Rows from block 3 of a small CTC audio transcriber, named by matrix and row number. Rows with one number belong to one neuron. Each number is 500 + 50 x the weight over its row's rms, rounded and kept within 0 to 999. All counts start at 0. Numbers have three digits each. After the name is the row's rms in percent of the matrix's.
After each neuron's rows are labels from the 100 clips, of 14848, where the neuron reaches its highest value: "responds to" is what is common among them. Only what is clearly more common there than usual is listed. The data: short read English sentences (LibriTTS-R). In brackets: how many of the 100, against the usual share in percent.
# fc1: first MLP up (model.blocks.3.ff1.fc1.weight, 960x320), inputs 0-106
# fc2: first MLP down (model.blocks.3.ff1.fc2.weight, 320x960, transposed), outputs 0-106

fc1.438 100:471475470511554477457562479580470436367518555443521532494542477492444471501525523479451510515543415503519424508541504414489483447496509502612520462501504674459548573496509517501533553474517490510540505420517529639469479478493520509471519454548505462463478631511480520520531498393496482452448583620569399501497491479568428
fc2.438 097:549523502529495480475483557487505579461557490493560394421436514458556372583536528499524447403554551554509546471409566520583553573543495517567628486478386471554481419492596552475534426561520466404426463543511471563379444523545414397530502515512471541528429495522578409397466488509505455511424522448601526481564520420493517
responds to: the word "me" (45 vs 4.9); the word "my" (28 vs 4)

fc1.731 104:458426466461502449491515436588510544467569419472541575510464539434501418371518509474486498389446433451445520521546445478573406478485457426495346514504478493458588538503516577517514576544516563462506512483503438504457533465584538558494512411397507515416480583495611459519455583437546443527573486606425525582384517550488541
fc2.731 107:495462493557484658458477571537534481433487487453591508476578515511481536432428468377476458572516496423537494597446549518479497462585486540420582479489600527493448554471526428522535461454433486561460464479481439489486548549426425562485494554504522518440522509551485472512491498558501476533526559462538436439520495536486470
responds to: the word "him" (25 vs 3.8)

fc1.542 095:573467445531456411506539523527454450523472507567546498549569566485562494523451510504418504585498495557565475541457479486517432409488421537517512419404528567485499593390538469530491502458535437469514491615639431528528384477526420556491455475486543479502541636482406504492525539425492432484510578501496423529476483527632571
fc2.542 100:571529514540564517500520409505535527490581573433470537407475583516469452498528600460466493497519444459522527581529533474438478535537494469499511449528515487536486499544461500479512440529540490437508439442439503475428489485546482496491505520503465542497469462594497480467472536562617482588470439641520495572534445477485518
responds to: the word "me" (62 vs 4.9)

fc1.116 096:483433448397471507394528536493478474573538459486525493539620473506488537517493473627371433563524439510510565629495491424455411469478518484503525508453516415397424552550492523611496407492470472523560553579569404398481551461479402497528553365390489505448393551570475542512503525562510522427503488527493539494501481482522484
fc2.116 097:515540528568475475486482454582520545455391525498492533501537446517429504415561512419553481583486513439456503426482522453446435383403457452529531456528515498528536552558527421516425500534514475486421504462510552514447441544448510508476436570496453481439428538523495477472449488500546419484423505471534469450579572426497502
responds to: the word "to" (35 vs 14.5)

fc1.239 106:504448464399501453521583517515511500541439469492559518491452500463484503437539564542464444337511463400525537561566424413552540587447463452437429407384431514518471592443484474596476549492588469437527496470594472502478485515604543574572429417374549486434507454522571495579570528489478386471465497577440563557534505431508452
fc2.239 109:466473394453457569616544585475543600504534490478513558518549596501478476528479526519441514476568470512505507525496524485578436484480501524536470455465506545448442547456440418542489546454483526404505408458569467442491453407512555533434487568610521533559500566484521507494525489443415492491563501570476454478502517468468457
responds to: the word "of" (56 vs 9.6)

fc1.334 098:385423416491588466522477444525431453495446444558504507578528534568499618474535484504497549482505376426473581571540505513511501462504411486500448407471584541540533573436512515585575554501557521486443506438501484442524576433597495461500497512435498531564490494500566533541525492498513477571472503557463500573528471520586474
fc2.334 097:587535526504485568510566595440446521490590592493517468548563498520426433568546443454500507578538507506474500563506476528589514467474482480479531547479499489497525447389462597470582537427435396438404433459423488442519550615521549454605507550567515525495491557429584448461523497604474542512450553482453410505437565522468436
responds to: the word "a" (33 vs 11.8); the word "of" (30 vs 9.6)

fc1.667 101:460551421526510418398440504510522527545519523442495481552537430453547476452489547495551441528489522479583551554501538471475530493505485466386536463460469444450541487450455584497510547503510513476551522579525576586492515541512502494581518494450480501390445433492535495530487516551511499472476522486439532539505564453518508
fc2.667 105:554448464513526496488486589497494563511470531504476618570499474474497396609435634417533512422395507469463478422527458492432506453540484505420513385485501479553502523457501526530597558442540430455471512509480541503528491560576467516529495560402657542386464546537508473505502492580507557430452498517424471505489481543594462
responds to: the word "but" (51 vs 4.9)

fc1.102 106:460443544419471475446503523470490465493411558462597512577508511512555501474501496512507406468492535566534571508468521442466468532561495479404454467405535446574428478397447484550510463482548524445512465597520447516482508546504435480450527562521528534652448472478517640580532557499578505466500465577525454561566564458495543
fc2.102 113:572493555498538582541509540514545555585526495514549552499473498608456497520462460548492442477523497481470410475474479487518460522556422404447484449476489460457472481516419513444405467483485516521448442368558466460549492373565514450475431443467526485442525425481454586500584565568563465524501450477471477539439499463550491
responds to: the word "it" (51 vs 12.8); the word "is" (43 vs 8.3); the word "was" (34 vs 9.9)

fc1.531 113:468574544579548438548561442500497528538350501552475438514570495518534438507481444523476494523569553483520544564519494428459562544525470496579504403494457474463554523503533476468572524562410480506529467479553517561504428504318420487483519450482512508560552484485570494450547439500515441433492459448481476505533526372504386
fc2.531 122:465569489538453582552497557449462464554471486473523460462539450475566453498540454449532480477619549500420508502493449479495487490481497539505575431541483410543450485455600442463502505542431479509432500457575530503376444503484450511474513566578456543576400455505617429522409504461397433474600472451498426430540496425469472
responds to: the word "to" (38 vs 14.5); the word "go" (28 vs 1.8)

fc1.29 100:525479481348450463529536485525437449549424444539497565399396592419635515487581510508471492344505462562429571558513484450425551560543527532450528449362495496553549531473412437486573439486491529484523512501538527447447532490501450593519517469391513515491588512530507528508483588476467458545482448527510446513497548436490479
fc2.29 108:593489538416498552544527581503523430468578548528443527443511498485531335458434474520500534485549415495382507451506497467545521577548602516519533507462510416505472578503502493572532507491521470409424477500532480404464620480478499537508499428481530496588506480444551498506550491497438483517524406571404495539517402494412513
responds to: the word "of" (39 vs 9.6)

fc1.217 107:524493515456452548538538469486438460542436519460595518417447516465552551335537468487494478449504489531518501563524520542527452472448558471540453472501521538536447456535440523493534487514490503466500532461622466619511492508376407472453467512542505462485387468574488532452511488394528325507424536611550549530456548484474506
fc2.217 115:541486563517562519552481474566326591423532419485469479498458465484583517544446466449491486494487461507533523383447450496490535441356491458504411484560467447533522487491487502497453494446582475579475488455463535547482514578493438462523512545501445470557472546515516547541412554491470452510482531522570548546510514434490494
responds to: the word "his" (36 vs 4)

fc1.70 102:476514480488558424530482438525491534482432527583537507567568477537517534464466408527434521450519410392519428512448503450522424559504472448470482425384541441497428590451356465554469418482484528482484505506627440467577535527496459537452526534530562506557502449495491535510527560447502503468399444531524528464434557488510555
fc2.70 116:560531505469557513469492548572532557486474513493541551514428450545530524497463474559528423461551474481517455448537502477444539469514384469416546439393537505506507476490416491565470481517473496491477527528472511520414483504480385521433492568575577529573518511588502548547440614443526469549412556518516458465436573491506510
responds to: the word "it" (72 vs 12.8); the word "was" (49 vs 9.9); the word "is" (45 vs 8.3)

fc1.489 104:499516390483438448458481508504517432382436522376504508520486463472496536506467429495537442505514453429528507504525508394490598447496468482556539447573501591468490559583481498473517564500502506541470493446502466609538545552433549452538535460523524422600561564472412510510489477431496523511393612509574421439576537545545452
fc2.489 112:427521482581502411415368505468567545593469537407478414480546534491409441509547541500498465471475440495563469470425537452565463510539423489506705474447500551458506559481532415452412488454456481359418404554483458498482506513475445440537530497499459526530524540498475438504536488415485502480513487461543502439559455424487467
responds to: the word "me" (34 vs 4.9)

fc1.32 103:467390474481501491400501474509474454458392524404503497522563451575505592520365464523395467545560474539503399508448551566449546520512493541545533460393534550443495406491536537550553508448495544496503470487499526506525474519493424483599458544526532519523453527524528493428473589426515404392498521578580545465521507543546483
fc2.32 099:419490538509557513454436528547502472582587445551511505475602528484507453492510358528464478514543443550508430599524528563467496424510439396487528447534428502477547500493394486550493600582428523436509488487555550498531418489438511513455480444524494623471461476497582551576541455503638478523507538557360564503498498485515413
responds to: the word "his" (42 vs 4)

fc1.645 103:547544591574489434534438433464465521447441480501633485475429473491504557455535558493538471533542508557446469512475506518496374450380484422414524553521438478499451451461484501481482500507549525473544490542520508568460408472479515500546487558586537459514553525506554536528570486358645486465407448567621553477472623541479531
fc2.645 105:573513482531473500484538421463505535495492498510506640437466613494526564522507525535478496497475463517596522522498466389461508506422479433507502531510505505630501464542422533531607519506562460488476475428462530454510559526535493431534449475547537532504498499486533459500430573483493545491548547462489444558446524444502468
responds to: the word "of" (32 vs 9.6)

fc1.480 107:486415433463494459451417472487425481509507505483511459573440514480545519458409537546510526538452472543524524499480533523529578523465469410469452463411493523507489472466482501583504539507491602561487477552445562509546487472472479519497508576547530520535613531481507532448513550487532489586554459515458577478510528657544556
fc2.480 111:441561543447542618541605538403551461521484513514520470515497466519552539489572461513487477500421506498441509451543478386520510472433580432588472484526422532541410472505543491489538402576417518471553460526507548510461476504460534501505509530537423564486452485544545441471505371433429424506478462559554563521522549449502475
responds to: the word "is" (46 vs 8.3); the word "it" (41 vs 12.8)

fc1.755 098:565476617388542489564474442504516485445456578432424508432386525519521458396445553528428417569575494483500518502475512472415509472467464398548416437481534467411428502432484451571438475480597566487485496493561538509541314496554454526537494434481525469550457502489610589497502480415504357459513465495588482552581501548578462
fc2.755 103:464598514469554477462371538433516572536572513526518589522547526506497470476530506522513539486507501634515614482482490495498539457469464503495532529604556496563519414475527542557558557538459470469514477550538450472481501465563519403516480504487492606380457445475519529533612508587468508473528461426396520422472467525496590
responds to: the word "to" (50 vs 14.5)

fc1.767 103:511457498525458580498393490543441525511435464506405471431509531462589461509535455465434505482540345524553435510537563430498421574534417460509479516491591565453519550536437537489397551523566527498524500482677557493470459519509500595504520394474497488591435518483513531519546565448508415415508480457557520526457543522508561
fc2.767 110:407554469525502538517548524355543429524548509467500475526531468501345462592453472524550493532439528495539514489486468417475460489455587477517563591420489516574445564505570546546532447443492416435550432533538467467515549442508481570501536489508527593499509483478523445451476455547493529399518446467515503527514409498391457
responds to: the word "to" (36 vs 14.5)

fc1.611 107:418472499562466446442344388499542600493470546506427460543469471528566673435469583536531498481542529506592479485508591528508439606538526471412528393485519472489465449397450447525425476453458530530570458536458582557490501501449492473464507569453582576513549454511444488422590533494483449477494502449537500500486559485528511
fc2.611 105:541424495486560591567467464548479411527585548426480535467426525584470621482549561509540490477427489439593524434496551488517430380507489539476483476536529512524549422451502470493468416483590515568461507504491510460474495467553470469539566546469542458497490570514495439520547550438557564517438507580472436435496584519666493
responds to: the word "it" (38 vs 12.8); the word "was" (31 vs 9.9); the word "is" (27 vs 8.3)

fc1.602 102:383398433340443466350490496495556509566511540434487418563501518435485549406438500516407476501478403528543468521514544502500506522437544475503470528450566514481514617521475518552483423463513496550568535601499482524506546512582492508499470492443500557550406564487554499546455562495506499481484519568420500522572476472500489
fc2.602 106:402506568523583520485556481465536491476530559364494501425540423488419480462482463567549483448562559445478444545411504540466528479501527475437518514534506513491476465477439535499528460432490557422365497446467554554592470491397454425447432562525553458484463504442556611621495581549535469474424526478428502486488501517498454
responds to: the word "of" (31 vs 9.6)

fc1.130 105:524413512383526532471586490558461453501438498506467502491489516407600435490423536494475507367573536524571550544449525501534516557487523533573560451500498467518585572514505460494497395457540523541502617491581534508495480516521522500578497551474598479520533479515500541565533562566461534517506462575509510506484526507497478
fc2.130 106:444543542502446541510446486521461453517492532433504484410530506492512502484545542423526452522550461489497580345500501553494568463515518567497491489533524405543456435479473573552500539463580486457463477565571552496466506592474530540492560409593594452580437535531560554561476513460445394423465485555446460548464557496444450
responds to: the word "of" (87 vs 9.6); the word "the" (58 vs 24.7)

fc1.726 107:511545450462417544500561457575496425496350513479410455528502458522487574534432545568486484470549531470552496507536491407505527519425457404512476431319507430491498502540448482532494458475550536539516422474515522514585511571478521494597502397467531470511572470462459526587512490441491475490506545557472580525449588455523428
fc2.726 120:534515507434496458533499492515489515482573511473490562584417480566459494487440522531526482444453596484549437476497448465420504497556448429408407504460427504544496565419537452559489514424457513570447395407377486467494564448542559418495435401568430489575496516504488547499489469374456505566524501460422514463550486477495467
responds to: the word "but" (43 vs 4.9); the word "i" (39 vs 18.4); the word "what" (34 vs 4.9)

fc1.745 099:483580505496484448521445475510508441540445480533450516433605538514570474487470480518475493505496478516510480553482492504454424499567439508529551454388524528456512525379388552479454542463547466481433617556469489603514442460533447512461498479466506474560481515419521506480608533491551547472508558444512511475520495423653563
fc2.745 095:580478561414454492532597572373480456457567564432505516514451455351515533578551560473606431523378542511529519427410477508513522444495615543565547475537599479604523526404486599438589535508501572438456519543474479510414470449548519517565506577536481518598480516511500532519376544485490498512557467507495491423477508561517534
responds to: the word "not" (48 vs 6.2); the word "no" (25 vs 3.3)

fc1.155 100:558407510472496548355515502502486533444465489445506557442523509581493459407472469571507412439475564543541460448498487391522514471432472478510459474470540518511488362463440585492511525493553540503511524472527426460547373427535462558515470387437529432511431421489468572458509533547541449500452542518443472578544464511473525
fc2.155 096:532421411448452481472435595545517498496465442547523572485503521417618457511532433584489511495621432522522505490526595410499566490563480524513452512459494494548579518425505539598515530488517540557509565541508467503550517621590486513454481433463513533497436526524505492461444594523506476461476485509521516491428467537536517
responds to: the word "not" (33 vs 6.2)

fc1.110 100:395373411435470412474454512507455419498409443528453470537581530464505513492405528482406493443480427549473547497465454572520550438463531471595491513533503467405543513523451633490517470490512540433489533503570435478432477563473436486493485510401511600581434528485519552536505519494531499452534552565483574507520550463514489
fc2.110 103:452546562438491532381452515594504500547623439516554593509568442512413435365502474468453443528522546585516539458424478529472425471478522583575525519498532549408563468497464599463396588495495454516547567548448541521507498511508471445532481502493396489460427496508450530507536462569584482479476504481378501462465525473445489
responds to: the word "who" (47 vs 1)

fc1.406 109:460485478441552374492478507498437441441499518508531401489519539472549437519510514510496492519491493527557490569470522357528498575475486527496484501442510515492413444440516569507470502524498580498497548589516513583517459461567489506573512409523493366491420576465506500426467555435559451369432539557497502542489518505539540
fc2.406 106:508472463598479487462489521480621522511549485407526487454460446487473484574478553569509485570371551522390553365518463498548539562435529467657591511506483444493505545604545533537510435523490493394407476441530456495535494545509436472493461534420458558405462532494509484412410530512501494437464551396584583549589462418485481
responds to: the word "me" (36 vs 4.9)

fc1.386 107:397448441530567431490465483529441580457463507433532447584606491548470556450438531510419484469461351525545441476488516553494453579420528483536523603481518642340515488571513480541461479448524494518495448509487512489525541514414513503494509573562505527534438508469529540498494590374523489402511476489540512526532568461574516
fc2.386 104:439458556509596538448439458465497524472507499481555473477528516475480505465486400463393424524477500551547555531508484522531531523458478483486540503550428454446513492572540484499502538506401487546591476563432566590556444496533567478533522522540491470519487389474515549538476410496499363438498514406457487549535472534409474
responds to: the word "his" (40 vs 4)

fc1.389 090:516483483460497478489472470530440462453481517530533417554501483464555526550455534512479487553552463467515546504450499504455585507512531486566498476573550500548529471507572492564479487521562509612591486593578491509531555512545564506675495437429548426558446542476462550466503532435500499451493475426519484479459500621464586
fc2.389 096:537515528516477560531506429418462590507462530536430628459451524459515483526431514484499523422535448490481461445517498531527481533357521574479527453474467515450554499516523487472452436547500456491510471457406468483493498526516503430523323526504464458413515503440497485489411489538509485523499616381533510561523477530436454
responds to: voice: female (82 vs 54)

fc1.518 107:450387535498554483477498415506523426484497548507487530422419451614456544476559526483530466522480443413451454465448488474378482554509579495505523548481530586489486521471432507448478458420451508498563495442511563507575579478542495500474600484551565547495585479505522562470483546396527572520442502517537472515523510520518488
fc2.518 106:461542564492445508543521495522577455445512475481543474408476464420495321498526577509469525530529554492532464533550604519482411494584452464536501475473371470433556412457496512474497569587468537470544414443534520600492592462548464530492514529586455475577476436385523519513462447519557554466470434455478521555438452528463544
responds to: the word "him" (38 vs 3.8); the word "with" (25 vs 3.2); the word "her" (25 vs 3.8)

fc1.44 106:389483469548450367501393512488458558472447570503534423579574503435552542509534569475494554515489463565569489509542591469519506448396453523390535476489512626431524530441468506475462420508456511516543497587450521560457465525568514534481462489551541494376485527507454484504503501398492464385427514499485551535559516577516545
fc2.44 106:541461459521549557502522498535555496459538465588446588580439516537477510486510430475433504606404492479478446488516413509529462578444540482505469565541551425516554483599505493446489502429546426492513505422495591531513529567543502486527466464472488485407477540527474487520521417512499470540450474519474539467551545578508498
responds to: the word "we" (78 vs 3)

fc1.666 098:430507539568488379592535472478486480436458520601439540514526501497616516524474515557523535490615480479492582496628462494498553593456426483461457435556472437484551551490501547470432431543480481482423484512573481585473458481410499472495405482509523531455503489399514469503549485398505400492542515509542513561491536448503480
fc2.666 107:513554468413506473487601539492452544553454455523550510415522494459459454487347414561534614495494525505517511568518467531520524482462515550550489497496496586504515469450479497506520483533475479473462514527515485442448466414491511637444561600445549480413454517477416512520451493552428578471546485529407522417512467540460417
responds to: the word "to" (34 vs 14.5)

fc1.433 101:524505510443487508510492455509515489451510499484403455402456423500505562485491428526473401530593356490506497549542475508480502567478522491553494511440503525452428548506463494587481520518535522601498487481601528531537537550551424585499467398447615504594411539513576522559578514474519390466512499570598555593489450514433486
fc2.433 103:545576510442490491463495530527549509439608550588441559461531460432455430526501532509526446493512563560469540474515589488538499473480580631543521497463460432545500463475601436489548526518384508454497485531461498512494426487548557483490461509507505471397456513469416423537595470502555564442490449413451480489442513489593488
responds to: the word "to" (46 vs 14.5)

fc1.200 100:451493508435565396385415437604485532483465540539465421642533558438600564520458512507526593408504467497599418537508553468529465521510477472399410402495481477438509517417436506494455428493476537513462541504522450558515490591414478528491480478419592481526476525452457494494496592459482441470383529529441528566401511471578531
fc2.200 102:464389470393589483480504500568594478474471560461505485512493463490477591410500548534505424426563544468549541562502601476424567512469478464484425504400496522427580537549411593532554424510482600534489538452532528609586435561470419518491433556419612508516468505502575630502536482564538487502405500544448511563535537490464542
responds to: the word "of" (28 vs 9.6)

fc1.402 107:538461441382499502467539459568575446497595446479475412530472511582560476378513523485476513583518390467535525526544535554567440552445517475548438523373568546400515570445428504493400604493475410547491461527600411549510505552500403501486419483548601464506479560438577473480492576438511385473447470479538470522590513492540577
fc2.402 102:518511623591423474520516505496407509471533484465493544436470527586514517527505442551493453452547448444536476382491490538458423494486436418486661451542506461394519466460530491478435514501542478430494532536510503444543443492556581570513457558481591445523512498520466485462617501571496441478556531563485487523479530538531546
responds to: the word "more" (36 vs 1.2)

fc1.646 104:529470574553513448526447511476434526431491522492420501479374483510555467450401522616513538497518540461558426481478518457480515551573425519456561480500458530488535510534510482494488458501490464570494476462471444512521532438444536507450542478527511531549669490532560467508467603517533514553476464490503414447484451536478535
fc2.646 109:388458528652454483452474482459601491499558501529371452470465470523497517461474588465521461572582472464539515513549514537474567515555469530512536496487534548573445546524459572532576444486627469500480479504383539511466543480502495484470454536511479510575439481434479549520394551516563536488526566454482518537569487530533513
responds to: the word "like" (25 vs 1.8)

fc1.765 106:427511488510464473509492477501488504600414459514512464455454582482496550469484482532524512411535556558536539526502542398523444478456443511511529528354532505550441457466488572518525487543596491459518482523509443544548410464431517549462526513522519439548612543492497449511560556521467513509536554447516449518453585545597455
fc2.765 100:418519612510537527489491547552587599483516506580454498513612514416438454565493482524473443481484468629618513481478524521497556490515469497508485565536444443475501519470487504546464516556529519555532497429387523486555441523498606541445470569493538491437443510482488446581500530580459514477494526512568555532567587437524494
responds to: the word "is" (25 vs 8.3)

fc1.354 105:496554483535436460532423394478554406530448489516529532561489532516504480425433571542476448418447511481530498600447474448471589541571478470406532431378455477470501439473483460517520395472471508525470492523452505551564538471434499556587493422514519513461570530358470463443457516496509582506536475491482415488486539552499458
fc2.354 104:556466400520487521517553512431481581554497406444488490460541459502464552582450518450484540559494405502557528522500596438598489487481512576619446529590517583433428576565497438513447464467475550515445552430508559417515497518542565526447440529491439481505426562587530492467471411433536551477418493536460510509487346514452491
responds to: the word "it" (33 vs 12.8)

fc1.372 097:522413352536398398481550475507537437434470537513479436516476544425488588487478500532556445495530505502486506535542572389498455545476545532499482442428578544464529582514523506495564446507498436428464467530540535537512503571409581516583506494455542464510557586495491504466542462389484485432520546503547459445499492506569393
fc2.372 098:461624498434528468576415441481462507508516477468486493498465442589456414430485444532523488477529469395495365463524537440530555491453364488495565370529516520529523498514489452496535538525533470441466461509391472562440466486483510442547533524550506443460536403444523439500511479455480527465435472451494493431527440464507357
responds to: the word "me" (31 vs 4.9)

fc1.47 103:456549438427514517540515482477472517569482425484549420472525415530541469489474480500397476505449482440506519481500482580585489616402471493578460541481493554390475452511466559526460590476541515507594518479558488499594476528539449505497446490486478537512453545530526511535420544495505421474443489453450532601433491511540575
fc2.47 090:519467535473545408477420542447512477564515530523564575504508374466475551408540433454422528494617508398498467497539511460527498496461534582517577550498422515581528503397437442487492559418501410576457606531486446410514497501546536479506524494541464532501534447584451455509478516507473561455546489433392463431451472430608528
responds to: voice: female (85 vs 54); the word "he" (37 vs 10.7)

fc1.179 102:517501486463523484458529435545493514400469559386452564453505460540467571438554440579512417508491474574483516515510440411423483481413513403488444524469453568393459450517445532516467500595462540586561438470562590561552555553547622554584512441499506551443489417477523503495601484420566487424488506524597514592485550541486487
fc2.179 097:489443506488564480487501542534500415556507449397674478485551506509482487446587497518454514552520472575482506568485528522505402529623532515465540547442366532455439458438468482560481479592470540528470480506595436408499488433454445566515606473437536589557480521522499515522513576576604441530530494502456503445501525434509546
responds to: the word "it" (40 vs 12.8); the word "of" (33 vs 9.6)

fc1.658 101:528481467506465423512497493540424520550503552533569513506492546507502538480507539487496487493544521513440495526442509506423471425540476528525524488409600505401537568447552476502524425472550496539454531585553455561526465387519498517526503551539545437543533586425399515456501527454480513417516562481447411455514517627530494
fc2.658 102:544491502545510550492566484568544466441471461507506506450554476507491429516510493553422385522486568512459449501381461491511510545476432413518492539484414568510455450461494458438555460479505432511519478485458545518534461506611455513459437409559572488483467550487489481459550485487544537493469506512565471503520459503504410
responds to: the word "me" (41 vs 4.9)

fc1.16 101:523530495499518473503547496530559553546474540435520599522401556414483508536502531474463426476519491428500523523536515475457490452494466448412487458487552603475515568420512486554545507475498451468521466508470499500518495478597568546538460515413532500487490554600501494491570450445492394413390546510544455596436525474609490
fc2.16 097:468459466396435541493526470439494442506443469409386521526579441547457624538551504536390438518529524517464485559516464544536546491420507594534494471423617599385503508554534445474482545410515507456569456504461485530446413485489393571497549511491610524400476471503612454492482438485495598444564517577409470506550569535450441
responds to: voice: male (74 vs 46); the word "and" (31 vs 10)

fc1.452 101:474538453473411513534575541571471448460328486477442437523524492503541550545447554548576520474513563466537497522508513495453493558455494410500545493463460499511405454465455490458400478507512532543523483472556594519545551556519534501492504392481474433522541410431424470541564437427506498483466519484524551511543627472532431
fc2.452 110:490464469439476466420485521446545487440531565470555531495466505560455554397491487541498483462454612402609376513519496446455543477595517472434503517443430516505423527429508469507430547462450469539496399517392613478553595476536534416512503397531372542582487460516444466483521460458477462514621542505410534474479437477520448
responds to: the word "it" (45 vs 12.8); the word "is" (26 vs 8.3)

fc1.708 101:401533430476438465480548494436481583547364488538494485424455537382596518435453623502572536369540508524490600538518542527524496516566526406521525555406537569506383488458465532535446467530585499453478455484500477534520482479413459494442537555419527479561443518513454517568477488482520474574489504550559486567570554486460512
fc2.708 099:483467498544445514532542500497550541495579454499518482524501438508478505537470494380411521514510503500486543401513480423555456553506592563518413626503471512495508557506430558543565458467590546639446499498476419442467551543468504502533477514435523508560525612505504475456530569546535525466486454563429524598520481447594536
responds to: the word "his" (27 vs 4)

fc1.254 099:457458451493522470484500468463499537408481477492481410509412556491495538482531510498500462492518459500507550482569469499523436520444444357526362532490488489547544554468527513552455456570485576545522505530508470485460534501438535541451539539574577528611580493467592572513511505350619485583488461542573518540467479452451552
fc2.254 093:556486505588561523459433565536412461540458539434464557451541431494501450553527499444435500500520474515446515542497496548480523490486459571501568490504517455418515499620446435482578515455496558528406610493549566506524446488582517566519439499447481542566424387523421392578435524521503606503522566470501494544497550514555575
responds to: voice: female (86 vs 54)

fc1.352 107:527527495554555524481443450585464406486514505407460605473457529558529535448447544532479509399558536468588616487512433454511581535493505468453516409515536585511549498515370500507538472499474449529425492483485459584483458401395507424498496466580573446539597482514433502537528553486497573571459552474437478541463489503465497
fc2.352 100:386564514512479521558508495515530534548556581418468519495491484595494499508483530516500541398574488539593573537581538505498564411509490546416535420505527537545558447496400439545500551461480477473487451539460449480413478425518514514506435569557477489507517406523463562555529527446408537464471530505390436463416530516458581
responds to: the word "like" (40 vs 1.8)

fc1.576 103:498555424495523471475580511639503418393557529495553488528466448576555484495626471502428543484488487527523468515499483460483500512527492508479452496418532577459539547491453535459497647480499521586501490480574481562477473527531415506527634504478501402416448470461463504498524424424459459476441497572517419522539537550493455
fc2.576 104:564566513424584547501469572573483483432554550508550475502447499461629413564515484487520471475401440486456486493424461477501523470498509499492467498469464495492450502463551482534530413543519497500450474547553521397520441405545512430546599485483434481481550516493477441510562546449421528509506422461582554500491531554532473
responds to: the word "him" (26 vs 3.8)

fc1.26 092:547476518500607487485493482513511567456478516412485453434430477549571536501480459545519539483486465422552586481523557543587474540398467471501435492496567446511401556432393484521390564518505504505481464452500461582539483494401515428451463509508549527507462538510622500460512477463587472503407485478496498553484520492478517
fc2.26 092:480473525443487515479442538523560572547564463528500495573467523529515560496510564446482517443541408455563525485477472571467445501592568438416529493603464514510510504516513551490496435467493546479495493604492486390458535480584531490542499557400507542473515501545415500411380588498407551482526500561550524444470571501524504
responds to: the word "of" (29 vs 9.6)

fc1.243 104:438436456464498475365417521547529494530445466476559547501545535484546490512528497556521511489594482460555491458600479594515540608537512537432513502407465488550514535512461579513507411567480514551504502531468555543518525454469379506551563475360487516523519457455452498467503541524471554488491553447482454555473468369511534
fc2.243 103:482561580484534524473537570505504490536536508406518388512566504430519452532493480555517518462514431497498510437522507533482540588522509486520501440537408441539434537396512587554502503515520508496490530526466557435477599496556500528580480627453512460619446480488454580502518491488526493566542535609557419464510456467497460
responds to: the word "but" (52 vs 4.9)

fc1.484 099:456497526513612411503444455602450514567550460559460486549472469322567478460486540568488561423513485505536561563534572524511447557442539521407372500491493492533479594411561544513498448507509515507471532527479426521439445462522491594451536492400525478521536518483503499497466535444492518508506576517477487496510542419521546
fc2.484 104:471455447462520483526419495513563500539604550587485519479546573480451498444534487539510554454558541442459437499421489497450459470541612553500519528518450463401564516600597499482545540458391522441509430535552455458471449515493496552462522453524530474514480436457433518535444481483468456523442488505441432452536546478484626
responds to: text has "you" (33 vs 14.9)

fc1.260 101:509497455491516379420423467534475536457376482502499489572497447492527568543431391520525521448485520509486456422463458500445433574442549498518456557436537512494520427538471514470522490473522655509486498482486618557503445521410496470550593524475491470507526586494502483449481519492473463511500569555498510499502529547599546
fc2.260 093:629589512578558435519400457447521563519572551489543410526524460529408602442538580523480500481450483571476473539451571481451538491544504522542471503501496599432451429574482552527541381448518487538452445532535486427537460513488529459508548543462567530408479521569441492412478476503537528490442472574555428504509502545446466
responds to: the word "to" (44 vs 14.5)

fc1.38 103:393492499512458445489493520543436498578433511571481502471506530442487503493507528506465488449479467485524536514585655472445528449463424488466492407495539538523444528488434547505419492556536530483480499482617443532506492511568532641504530509488538534497487545524381476554558506448489448472496526559425489562599545556487483
fc2.38 101:495492478478482534496502489427467484414486521459449502516470452487451487492543594500494547482551526478492564424516523440514504516405499525555506560505527478453460462444459582422461509489465581544457585464504441507502475640642596492527496531532499605524449456589510456505491438505512572506405519463458569439609494525450602
responds to: the word "we" (47 vs 3)

fc1.248 106:494483418462474520518552483534411503498498487432619590527479517425438517468455549468467510467581467510547577510434546514535522452508473438471493462548560475507602451410494501456536480521496520482422558551454404478522519411546399444507471665578582411475495549539418477502477546480515489534503628456585487491509529556568432
fc2.248 116:441632537455527470510500491465530449524485562569514550543507467567475558585419534466583475477446576490472536376501551515510573481505577516483514512518499455554497436447528542473539468537469511597550494525413581536447544558459525437490444471427481560501548543466464481474375548533543541508424509461545574414407440478597528
responds to: voice: male (72 vs 46)